A small sound classifier, trained from scratch: activation swiglu.
Rows from block 3 of a small sound classifier, named by matrix and row number. Rows with one number within an expert belong to one neuron, the router's apart. Each number is 128 + 32 x the weight over its row's rms, rounded and kept within 0 to 255. All counts start at 0.
After each expert's rows are labels from the 100 clips, of 14976, where the router gives the expert most weight on average: "loudest" is the band of the loudest frequency at the time of the peak. Only what is clearly more common there than usual is listed. The data: synthesized solo parts of chorales (CocoChorales). In brackets: how many of the 100.
# router: router (model.blocks.3.mlp.router.weight, 8x192), inputs 0-95
# gate: expert gate (model.blocks.3.mlp.gate, 8x96x192), inputs 0-95
# up: expert up (model.blocks.3.mlp.up, 8x96x192), inputs 0-95
# down: expert down (model.blocks.3.mlp.down, 8x192x96, transposed), outputs 0-95

# expert 4
router.4 [125 135 135 113  99 112 139 147 102  93 151  93 174 111  89  98 139 111  91 155 129 108 175 141 193 149 167 134 194 181  97  80 186 160  69  94 108 138 140 114 105 132 131  94 121 117 132  48 161 145 108  72  84 103  69 128 125 117 143 139 173 122 105 155  95 131  95 148 107 142 163 170  86 106 169 125  85 143 144  98  91 162 173 122 131 107 100 137 168 164 107  77 162 137 148 166]
gate.0 [138 112 135 125 121 148 108 169 119 122 137  98 128  73 132 144 134 148 115  92 179 143 107 101 127 131 174 126 203 173 105 107 128 147 113 112  68 103 126 132 172 127 156  93 110 191 180  78  81 139 189 189 120 125 161 136 107 176 141 101 173 180 109 150 198 148 168 189 184  56 149 124 132 146 100 131 125 140 144 177 123 174 139 103 123 148 136 108  88 111  97 103 125 184 152 122]
up.0 [165 116 119  89 105 129 131 147 103 107 150 147 110  96 165 112  97  85 130 105 132 175 150  69 138 137 196 108 203 161  72 144 141 166  89 132  75  72 110 143 151 121 133  80 102 163 137 147 127 113 132 124 141 143 122 186 136 193 125 175 145 163 120 155 210 161 160 221 148 118 111 138 115  92 111 161 144 112  99 103 138 188 125 179 148 156 121 121 111  99  99 128 105 171 212 145]
down.0 [178  76 117  43 181 107 129 146  85 158 137 133 167 119 163 135 122 173 111 156 155 161  67 119  97 112 127  98 143 118 117 124 116 141 131  59 199 174 161 149 108 142 141 110 170 113 100 130 205 110 134 176 214 103 156 181 106 112 126  88 109 117 193 140 103 125 143 164 123 135 168 180 174 128  87 175 136 132 130 160 170 118 159 106  26 129 106 131  91 109 123 150 125 166 159 151]
gate.1 [143 185 177 151 144 128 104  85  85 108 138 106 133  95 130 125 113 114 157 108 106  92  93 117 123 134  96 170  88  99 154 168 102  82 112 133 155  83 147 128 180 119 134 112 195 165 175 138 129 130 133 107 136 141 106 135 119 128 187 112 105 183 125 127 101  73 111  91 237  82 112 125 200 160  94 143 160 125  95 134  72 129 118 128 136  61 117 129 123 120  99 124  96 153 117  84]
up.1 [162 207 136 152 137 151 180  79  66 125 104 151 159 121 110  93 114 177 190  82 102 134  88 124 155 136 103 135 129 153  96 176 150  94 143 118 167 114 122 132 108 146 149 144  56 145 129 105 177 157  90 109  97 131 130 154 118 143  85 194 115  61 149 150 111 103 135  73 129 119 140 152  83  72 144  74 178 162  93  94 122 150 166 114 186 173 140 117 137 107 132 131  70  88 140 112]
down.1 [133 157 161 120  99 128 134 124  43 147 100 104 149 109 144 154 131 151  95 151  71 121  81 112 129 137 183 170 100 111 106  64 109  92  81  97 106 102 156 117  80 139 154 136 101 126 177 129  68  94 113 175 130 161 115 158 171 136 147 121 173 155 143 136 145 128 106 169 180  76 132 184 121 141 180 113 148 136  84 104 105 128 149 135 127 123 157 111  83  93 162  61 148 136 141  91]
gate.2 [127 136 118 137 151 121 124  89 144 135 191 125 132 133 121 131 135 135  76  67 166 126  85 119  98 129 110 151 115  79 113  98 128 109 119 137 155 149 166  73 123 223 148 160  37 142 176 127 116 147 116 131 186 123 127 141 129 145 111 114  71  71 137 174 164 188 131 102 149 115 164 118 161  87 189 185 133 186 104 132 170 107 169 130 150 145 177 121 135 114  83 141 146 115  99  83]
up.2 [125 107 174 146 142 112  86 163 143 111 156 137 128 100 121 118 126 165 134  76 147 129 101  97 144 128 129 172 149 195 174 130 117  83 131  99 106 136 119  88 121 149 120 102 187 136 107 197 115  83 150 157 147 151 159 118 105 175 178  82 159 187 133 102 117 134 163 138 178  92 153 134 102 169 104 141 114 130 120 164  79 152 148 131 123  94 182 151 101 129 121  84 116 183 201 193]
down.2 [148 136 156  90 111 114 157 136 165 157 162 178 100 119  77  64 117 123 178 134 101 119 139  20  97 172 107 155  42 147 154 115 138 143  90 105 126 103  72 152  42 136 156 136 120 153 100 129  75 150 166 156 142 126  85 150 139 137 166 150 138 125 150 187 151 148 157  95  85 135 156 112 141  72 134 127 145 100 143 187 157 131 136 178 102 140 129  97 108 152 150 162 135 200 139  97]
loudest: 250 to 500 Hz (93)

# expert 3
router.3 [190  74  94  81  97  82 149 188 128 151  93 117  77 146 159 167 109 124 149 151 124 135 179 121 146 172 127 106 123 136 131 143 161 132 125 138 160 185 162 115 177  39 118  90 156  97 133  93 115  97 128 119  85 125 180  85 152 133 114 156 154 188 139 130 122 149 133 156 189 182 113  86 179 143  92 116 119 114 172 188 138 133 111 155 167  82 104 166 122 125 166 102 149 149 133 143]
gate.0 [115 117 108 102  97 117 120 152 167 242 130 159 115 128 155 142 109 122 106 185 116 107 193 118 122 161 143  73 158 137 146 139 166 109 123  75 123 148 104 137 124 117 109  79 150 143  70 102 151 140 138 110 102 145 165  91 125 126 163 147 135 180  96 199 113 160 143 173  89 130 101  95 134 172 102  75  57  65 163 154 107  75 106 196 145 111 111 162  85  95 131 110 142  83 139 171]
up.0 [135 170 127 159 164 125 132 134 125  57 114 115 152  83 101  80 137 141 134  84 135 165  91 131 156 102 110 185 110 125 106 131  98 129 113 156 144 115 154 147 132 133 167 167 113 120 172 157 105 126 138 123 136  97  66 175 129 141 113 138  77  42 147  99 133  62 130  82 149 152 179 148 128  59 159 152 228 196  90  78 159 162 145  68 115 158 160  96 150 121 158 177 122 187 122  67]
down.0 [103 152  77 146 167  75  92 166 141 140 119 115 118  50 126 187 130 146 101 115 111 111 133 150 153 135 111 158 152 121 139 120  85 138 147 143 123  94 136 133 135 157 143 122 103 148  83 153 158 129 139  89  77  71  97 159 112 120  93 163 106 101 166 114 119 164 136 148 183  78 132 148 106  75 155 101 157 173 115 146 124 196 140  63  77 104 177 172 149 170 128 145 107 150  96   9]
gate.1 [172 156  92 112 157 150 138  95 141 132 121 103 147  69 163 151 111 115 110 142 135 159 176 205 132 158 124 127 111 122 164 151 179 153 112 101 160 179 146 103  89 142 104  58 177 130  86  74  84 123 145 129  66 154 157 121  96 141 136 190 123 122 120 131 103  72 195  74 132 126 122 110 150 120 100 142 171  93 175 138 146 108 129 134 128 109 142 188 122  61 126 114 130 102  89 161]
up.1 [185 113 137 101 150  98 194 104 122  94 148 109 166 102 129 160 139 107 160 110 150 150 125 194 136 139 141 146 114 139 122 163 170 136 113 102 198 170 165  99 140 124 114  45 122  89  88  80  74  76 134 108  97 134 142 104 113 136  83 146 163  90 120 117  97  53 202 104 169 153 145 138 199 115  48 143 157 131 150 203 136 107 129 106 130 134 154 133 128  98 112 130 113  98 140 105]
down.1 [148  93 139 146 170 151  96  99 139  80 156 124 121 126 160 201  94 138 185 126 132 170 142 155  60 149 144 106 126 125 182 143  43  97 157 136 165 169 167 132 112 131 110 127 132 185  90 114 161 119 153 129 117  95 175  82 107 135 121  94 118 111  92 101 150 112 141 145 130  88 149 146 175  91  73 165 112 108 138 109 142 140 127  76 144 131 177 178 120 143 111 149 175 134  95  63]
gate.2 [136 118 136 127  83 126 177 145 113  89 115 196 122 108 142 156 111  64 139 139 118 135  71 182 144 134  87 152  81 134 120 155 145 119 139 224 117 130 114 124 152 131 105 101 132 148 133 113 161  86 118 133 123 116 139 120 129 187  98 162 154 125 159 163 106  91 125 122 178 182 118  90 143  97  86  53 121 144 139 171 137 119 158 126 156 150  80 139 129 158 158 115 177 112 146 109]
up.2 [101 156 182 114  99 139 106 141 102 117 103 138 123 135 147 144 129 139 109 161  97 120 137 133 202 144  99 160  41 136 155 159 144  86 147 205  81 139 173 127 160 141 150 212 177 139 111 127 145 146 130 181  92 137  96 129  96 108 184 185  68 176 151 165 127 137 120 125 126  85  78  93 140 181 137 123 177 128 132 129 111 100 101 140  70 123  75 176 125 109 187 124 159 198  84 144]
down.2 [ 63  86  88 139 145 180 113 165 137 147 111 132  95 141 174 124 107 197 146 141 120  94 112 123  75 176 101 106 134 165 125 158 112 124 140 212 144 167  79 134 169 110 156 103 172 181 114 116 145  77 124  97 125  60 136  61 122 144 110  66  98 160 130 130 139 124 152  74 137 118  80 107 109 105 150 141  84 132 138 119  95 137 143  89 150  99 109 100 132 132 110  87 146  83 150 169]
loudest: 500 to 1000 Hz (57)

# expert 1
router.1 [119 131  89 108 143 143 108 118  98 119 118  76 167  99 194 149 122  69  68  93 130 135  74 117 156  88 152 160 181  91 154 114  90 109 165  96 131 126 163 147 157 128 154 115 119 115 128 172 129 144 130 111 122 100 110 137 122 132 185 153  60 105  92 139 154 125 154 122 130  64 191 150  99 110 125 144 191 159 113  68 169 143 156  87 136 167 102 127  88 116  96 139  67 168 159 121]
gate.0 [ 78 165 138 135 144 127 141 128 127 104 126 161  97 133 117 132 116 153 145 146 165 197 116 126  94 141 196 158 117 161  97 178 123 105 119 144 118 175 153  90 102 164 138 133  82 183 143  78 135  95 153 153 174 161 145 110 121 182 107 111 157 212 164 135 135  68 155 105 135 123 154 132 106 192  86 156  85 141  47 118 130  73 142 125 155 123 164 105 139 169 118 163  87  85 151 202]
up.0 [102 125 131 120 138 132 154 146 161 132 137 106 150  94 159 166 135 150 103 123 147 126 143 191  99 116  76 146 136 105  84  78 157 135 145 111 148 165 157  75 143 122 104 111 100 110  80 140 124  98 105 132 117 109 106  90 179  91  85 131 148 101 157 106  77  71 223 168 161 189 144 111 187  86 100  99 166 151 136 158 139 157 128 133  98 151  67  93 133  60 156 100 169 155  94  89]
down.0 [146 126 145 104 113  79  78 175 176  94  99 142  91 106 144  81 120 181 131 135 122 120 115 147 169 179 151 120 111 101  84  69 118 133 130  99  95 124 158 118 146  91 107 214 119 113  87 107 139  81 114  94 148 109 112 160 132 126 146  93 159 121 148  72  74 196  94 138 120 101 147 139 180 101 124 136 123 109 129 121  99 136  96 133  66 130 163 104 133 131  97 103 114 182 115  85]
gate.1 [191 110 138 107 113 155 161 159 105 180 156 131 184 159 146 114  90  96 167 160 105 151  96  98 145 175 130  59 117 130 195 129 159 172 143 145 154 103 142 127 169  75  99  85 115 130 106 111 126  74  79  94 146  89 171 104 145 113 139 123 144 101 184  84  97 117 137 116 128 190 172 116 152 129  92 106  82  94 223 191 126 111 144 136 131 141  69  97  99 162 106  94 174 139 112 120]
up.1 [124  37 137 137 110 129 184 107 144 187 150 139 116 103 196 175 114 139  97 143 137 124 178 145  69 115 104 126  88 110 132 141 142 126  82 131 179 134 123 153 117 152  90 135 109 210 131 123 152 123 134  99 138 128 113  65 124 171 106  74 124 184 127 191 100 109  87 122 146 108  83 118  74 169 135 100  88 122 140 119 120 140 190 141 200 130  90 200 125  90 144 163 123 115  93 137]
down.1 [ 55 167 145 138  98 143 141 164 139 109 106 128 165 113 164 201 131  99 127 157 206 134 115 158 180 133 157 140 121 144 156 166 118 157 162  71 141 121 147 173 112  97  93 188 109  57 146 126  96  90 147 137 211 127 199 132  96 132 144 169 140 131 112 124 105 138 153 126  70 118 171 115 155  95  75 108  92 155 127 100 186  62  82 130 129 188 107 138 160 136 175  77  85 172 116  84]
gate.2 [196  83 156 163 201 103 141 129 188 176 145  93 117 134 143 124 124 125 150 146 138 137 142 119 182 194 146 129 147 114 153 164 137 189 158 141 154 204 159 132 133 132 112  68 146 125  94 139 134 160 129  66 149 152  99  96 143 113 149 161 127 144 112 150 103 104 110 157 104 157 101 156 132 161 107 122 126 148 142 175 125 174 124 183  85  65 126 126 152 121 153 174 108 185 111 188]
up.2 [169 127 135 176  81 173 167 134  97 108 124 119 120 134 120 174 128 151 161 118 137 103 101 194  76 137  85 122 107  72 134  91 136 116 111 146  64 140  96 185 142 124 139 121 157 133 167 158 134 175 134 145 137 125 146 151  78 177 114  53 131  99 105 101 113 191 158 161 148 150 127 116 108 115 113  90 108  88 173  96 144  89 180 124 114 139 137  79 146 170 113  86 162 114 130  92]
down.2 [118  95 131 127 102 102 186  65  94 107 151 158 148 113  82 145 120 146 136 102 125 157 214 133 131 116  91 132 162 116 137 136 161 189 106 139 116 120  79  86 127 119 111 102 168 115 146 120 135 134 121 106 105 180 129 220 105 148 117 115 146 123  96 175 110 167 127  87 153 200 143  68 145  99 103 124 189  95  96 118 132  89  95  88 174 136 116 157  92 110  68 134 128 167 126 147]
loudest: 1000 to 2000 Hz (47)

# expert 2
router.2 [143 174 156 165 147 133  68 117 153  92 154 167 148 160 156  83 162  85 128  69 159 159 115 115 168 119 128 134  84  99 135 100 138 117 132  77 160 155 165  92 124 155 129 129  82 130 106 105 193 121 147 143  72 107 120 148 150  99 133 127 225  62 157 119 107 110 141 159  94  68 108 143 177 131  84 140 126 207 118 180 172 125 137 136  89  96 152  99 134 170 182 107 165 173 114 118]
gate.0 [130 117 144 154  90 146 137 184 108 126  93 140 164  99 158 134 126  92 113  82 122 187 108 101 144  83 138 130 151 163 172 135 139 128 124 156 143 166 116 152 166 146 186 169 132 159  98 120 101 117 135 196 106 163 131 137 166 149  97 115 138 112 112 201 149 143 123 125 115  89 154 196 161 160 108 193 128 169  46 185 146 179 142  80 118 147 155 110  85 117 139 200 109 128 183 143]
up.0 [187 135 205 129  92 130 133 146 129 126 105 116 104 127 135 124  98 116  93 156  90  89 134 128  84 162 138 144 108 133 128 123 172  91 137 144 164 139 108 152  84 177 140 131 107 154 113 106 132 125 154  97  94 128 113 160 131 114 147 167  92 166 145  90 154 160 105 158 120 182 155 160 133  78 105 115 174 152 152 107 139 144 117 133 139  70  15  75 122 113 145 128 108 204 163 105]
down.0 [ 72  85 180 113 125  61 103 165 126 102 139 160 177 104 113  74 152 120 146 149 196 121 191 138 143 150  79 169 157 154 145 138 158  96 133 111 154 119 131  87 135 142  90 121 115  52 139 179  84  96 112 114 151  96 171 107 124 121 145 108 105 169 134 157 109 145 119  87 130 158 145  81  66 141 121 115  68 179  97 120 152 130 118 146 138 126  88 118  99 137  95 131 118 169 166 117]
gate.1 [121 142  61 126 139 158 102 165 133 182 172 140 170 106 161 137  91 116 128 164 149 145 195 138 111  93  94 137 162 157 235  80 100 167 163  84 157 167 139 138 216 140 158 139 138 187 177  87 153 187  99  98 153 140 149  92  97 142 158 141 137 139 144 179 161 173 152 154 127  65 100 168  98 101 127 137 120 108 143  94 174 138 146 107 132 169 174 142 119  86 110 165 113 103 116 145]
up.1 [157 185 137  96 115 134 134 142 151 111 128 126 104 145  91  79 124 154 180  41 155 140 123 142 119 162 123 117 148 129 107  97 125 159 105 118 153 129  79 109  86 130 163 129 122 168  83 141  95 130  70 139 141 175 136 107 159 150  92 144 148 150 132 166 109  89 176 120  80 174 159 111 190 160 143 146  91 179 156  94 100 154 141 171 190 124  98 155  59 143 156 211 108  86 154  80]
down.1 [132 164 175 106 142 118 129 122 119 196 180 101 135 123 108 119 134 121 195  92 122  67 140 149 106 132 104  82 114 121 115 104  72 104 134 113 106  54 134 135 193 114 131 147 122 117 127 175 123 108  92 151 157 196 158 140 160 194 194 148 184 205 152 115 143 112  51 107 112 108 120 100 134 115 135 150  79 123 157 122 169 156 109 108 130  77 118 164 128  56  86 119 121 116 163 171]
gate.2 [135 160 102 148 140 162  88  90 102  90 132 199 132 121 101 137 115 120 147 123 184 116 135 169 148 124 106 111 109 129 131 138 155 147  94 142 176 196 115  81 120 112  75 137 132 141 195 132 110 140 111 125  94 107 158 189  77 120  99 122 178  72 155  97 108 173 138  91  72 149 164  99 139  63 192 139 101 170 113 122 176  68 177  57 104 139 109  96 112 146 123 118 168 116 118 115]
up.2 [104  66 153 146 158 110 144 184 141 153 157 101 166 143 118 133 141 144 101 134  92 107 121 155 118  87 136 146 131 112 132  96  81 103 137 120 120  88 158 189 139 139 160 117 130  82  35 134 137 117 170 100 154 130 133  76 172 162 162 146 120 148 104 134 138  93 132 173 182 130 122 138 130 201  53  96 147 107 122 146  88 140  90 170 169 129 189 179 152 126 116 121  86 145 108 138]
down.2 [ 46 157 162 211 156 124 171 150 136 110 119 123 124 121 110 164 133 114 109 126 130 135 111 131  79  84  97 150 133 142 151 169 120 108 173 132 151 115 142 105 137 119 140  85 129  86 125 102 120 139 136 157 190 120 139  60 144 130 143 126 160 151 103 104 141  74  92 140 178 155 126 127 149 123  92 139 147 120 144 176 103 106 181 107 134 156 167 167 158 134 191 142 111 117 129 125]
loudest: 250 to 500 Hz (95)

# expert 5
router.5 [ 78 118 173 130 152 126 111 107 155 139 151 128  88 117 163  97  89 179  68 177 121  59 107 118 149 123 139 123 113 107 105 110 110  70 103 162 166  73  92  79 161 128 126 105 117 114 115 133  58  75 127  86 158  95  91 119 157 133  92  91  88 117 136 124 130 153  74  86 166 115 139  70 106 108 120 149  74 109  85 183 126  86  97 163  98  95 168 115 106 186 115 149 111 116  73 122]
gate.0 [104 122 197 153 138 163 109 123  95  87 193 138 139 120 156 163 103 172 130 132 175 121 105 162  91  97 118 154 117 165 191 163 103 107 146 168 178 189 125 162 149  79 163 125 156 146 108  30  94 126 122 156  73 130 153 110 140 124 132 125 118 100  89 134 165 112 141  93 176  59 167 140 180 110 116 157 142 121 179 169 131 102 183  89 137 143 176 174 113 149 104  69 106 111  85 121]
up.0 [132 165 161 147 147 151 111 119  79  71 112 136  50 137 170 122  83 132 125 144 173 178  77 171 130 108 101 110 128 170 186 105 128 133 137 123 152  92 132 101 156 108  71 125 207 166 131 110  75  98 130 160 144 133 157  77 153 165 134  59 152  58 109 105 145 139 177 107 163 125 170  68 166  73  80 146 145 105 161 180 160 112 196 142 126 119 158 140 100 162 101 134 129 114 140 111]
down.0 [230 106 146 108 128 176 137  48 152  85 124 126  83 125 134 113 124 110 123 154 157 172  44 118 122 171 174 132 108 122  76 120 147 121 114 117 171 141 140 105 116  98  98 105 136 178 125  97  94 135 158 167 121  97 186 101  71 113 182 126 146  78  69 128 180 110 131 147 159 122  87 133 191 111  63  98 127 125 124 187 136 158 128 111 133 202 133 167 168 151 142 149 128 122 123  92]
gate.1 [135 147 182 167 120 141 145 191 126 129 164 164 138 131 123 144 151  48 131  76 115  99 135 139 122 140 123  94 114 123 152  96 189 134 156 145  90  93 132 185 154  81 108 127 120 134 151 113 142 138 111 194  80 175 131 132 126 113 172 180 136 165 112 189 151 157 147 144 120 113 103 141 117 152 218 155 141 175 145 174 112 138  78 107 141 174 100 195 155  72 126 146  90 122 124 112]
up.1 [103  91  44 135 140 138 109 101 203 153 150 138  80 162 107  98 156 156 147 111 144  96  88 144 142  70 167  99 118 209  88 127 133 106 150 132 118 127 121 153 170  84 129 221  97 178 157 186 121 127 141 114 110 158 185 144 138 133 126 162 138 201 100 167 116 106 159  72 104  85 180 142 111  56 177 140 132 150 130 151 121 156 140 113 140  95 114 185 120 108  51 147 111 121 145 130]
down.1 [109  99 103 183 139 189 184 135  90 138 167 121 102  91 140 196 114 103 171 158  97 104 117  79 137 141 134 109  95 117 105 167 108 156 192  85 128 102 123 141 122 128 182 127 133  55 143 139  88 139 149 143  54 114 128 167 128 135 105 142 112 126 110 213 130  92 191 139 160  75 165  78 116  66 131  62 152 128  59  94 105 110 140  96 169 141 146 108 131  80  94  76 130 161 109 130]
gate.2 [116  88  79  82 125  80  90  89 177 206 162 134 107 106 140  76 118 187 123 165  98 104 119  97 139  70 119  88 119 135  68 153 133 113  86 112 106  89 108 163 120 159 171 108  77 136 121 186  93 132 116  85 162 100 131 130 188 167  74  91  85 110 139 134 112 139 112  92 112 105 141 100 110  81 119 145  96 101  94 106 112 137  75 112 108  90 161 129 133 160  93 164 115 120 119 161]
up.2 [166 148 170 186 140 142 141 169  61  57 108 146 136 157  86 174 149  83 154  90 193 128 136 184 122 184 131 189 163 111 142 109 136 127 169 125 149 174 144 104 130  80  85 134 144 138 157  86 154 112 113 172  80 165 126 128  97 125 172 139 151 123 110 107 126 117 136 170 144 165 121 156 148 142 128 119 147 145 171 170 145 134 185 121 149 167  67 110 124  97 165  99 141 167 132 103]
down.2 [132  63 204 186 163 135 153 199  83 177 144 116 155 119 108  96 128 118 105 117 126 125 106 137 105  98 164 148 148 135 101 119  38 146 131 138 147 159 160 147 144 119 165 127 103 135 175 125 123 146 148  78 124 150 140  76 150 111 116 147 164 191 135 127 124  79 147 179 153 106 133 155 152 152 102 152 152 167 107 141  88 105  74 136 167 120 169 154  77 125 144 156 155 171  99 101]
loudest: 250 to 500 Hz (89)

# expert 0
router.0 [131 142 164 166 125 127  74 131 119 138 102 146 143 133 118 103 160 182 179 171 124  93 107 166 217 171 154 178 158  85 126 131 152 140 128  72 136 136 143 153  79  86 155 109 108  97 153 122 107 130 123 109 105 132 171  82 136  55 134 177 160 152 106 111  69 116  78 135 163 153 115 137 158 154 129 110 134 102 154 167 127  77 125 137 110  92  67 174 154  94  56 179 193 155 142 150]
gate.0 [ 59 147 143 149 110 117 102 105 102 143 102 174 127 149 137 156 133 106 113 108 137 132 119  89 170  95 147 118 141 136 112 100  84 130 154 110 108  53 103 115 128 156 154 131  81 120 145 167 131 117 151 142 125 180 151 133 157  89  62 140  51 151  77 152 159  87  86  64 138 137  89 152 121 174 199 147  97 148  87 157  81 113  33 107 148 134 123 193 141 135  67 165 179  97 115 127]
up.0 [ 88 166 129 153  85  60  90  67  81 117  93 169 147 145 112 159 125 109 134  99 113 110 149 116 169  96 155 130 164 136 106 110  97 118 151  87 113 110 118 101 109 141 152 148  94  96 120 148 108 137 175 151  86 148 133 158 170 130  54 187  79 135  57 147 133  80 111  74 133 178 109 154 112 176 171 148 109 143 103 154  86 104 102 110 133 133 111 157 147 110  67 195 184 114 151 137]
down.0 [137 145  68 217 103 112 141  92 112 119 120 147 118 165 172 184 128 122 168 110 110 173 156 170 136  73 128 108 133 170 114 143 146 137 116 118 105 102 133 135 119 104 107 108 127  72 184 160 105 132 121 128  47 128 143 155 174 109  84 123 133 121  76 146 181  60 160  59 164 139 112 108 119  67 144 166 135 137 126  78 110  60  99  99 160 132 140 145 115 117  66 129 117  62  45 151]
gate.1 [162 214 133 133  87 142 110  89 110 113 147  98 154 100  93  84 128 152 148  64  95 125 146 159 111 101 179 188 134  77 133 110 123 156 162  98 109 137  82 138 108 119 109 155 158 121 131 162  93 181 130 174 102 156 122 183  93 129  95 178  75  87 100 123 119  68  98 113 134 124 103 109  97 100 212 119 207 151  37 113 191 118 115  69 119 161  99  92 146 153 146 226 110 177 122 107]
up.1 [ 75 119 152 146 148 121 110 139 136 165 127 137 130 107 136 103 111 104 115  69 148 204 157  86 121 134  78  99  59 136 128 148 123  97 134 133 108 136 161  94 169 184 176 104 106 126 108 146 105  80 167  87 147 111 109 137 146 158 117  73 130 125 136 192 178 117 141 177 115 132 130 168 101 208  94 175  97 138 150 126  83 140 123 133 164  32 163 166 121 116 134  88 135 158  91 109]
down.1 [149  71  94 120 106  78  66  76 118 122 141 140 178 170 132  95  54 150 121 119 162  72 151 176 157 102 122 113 113 117 121 171 145 109 133  95 186  98 117  76 146 137 113 105  87 163 144 143 164 162 166 133 127 141 150 112 145 138  68 133  78 140 134 107 161 149 133 124 126 108 153 151 172 181 133 166 131 110 140 126 152 162 120 115 148 100 165 141 127 150 137 137 112  84 111 156]
gate.2 [132 183 132  87 134 101 135 168  91 116 131  42 138 179 105 126  89 165  64 127 105 124 114  95 158 134 112 132 145 123 114 114  73 118  90 172 105  99 113  76 129 130 113 173 118 130  82 110 140 115 173 129 143 116  93 155 139 116 149 141  65 102  89 161 143  90  83 113 169 132 130 112 136 134 154 114 170 104  41  95 113  95 148 157 142  92  86  95  93 128 144 136 119 165  83 107]
up.2 [113 144 108 173 181  83 104 115 103 113 107 122 127 116 102 132 170 122 124 157 153  75  65 127 135  85 125 134  38 128 104 213 172 143 112 127 131 129 167 111 141 127 146 146 183 104  86  73 114 147 116 137  99  93 191 136 101  92 127 114 163 144 182 134  85 157 100 145 143 133  90  77 108 148 130  87 109 107 143 183 116 133 152  74 113 141 125 182 139 106 154  68 159 169 142  78]
down.2 [ 90 186 109 107 100 113 119 142 126 140 130 105 155 141 135 126 122 147  88 112 133 147  87  98 135 118 108 138 129 112 139 123 113 132  98 146  68 102  91 134 174 140 192 167 110 187 146 164 122 133 167  94 178 148  98 112 116 126 134 166  79  99  89 162 131 167 102 158  93 150  82 178 123 114 148 122  80 134 134  86  84 185 129 156 193  99 107  98  87 142  90 100  86 145 148 163]
loudest: 250 to 500 Hz (76)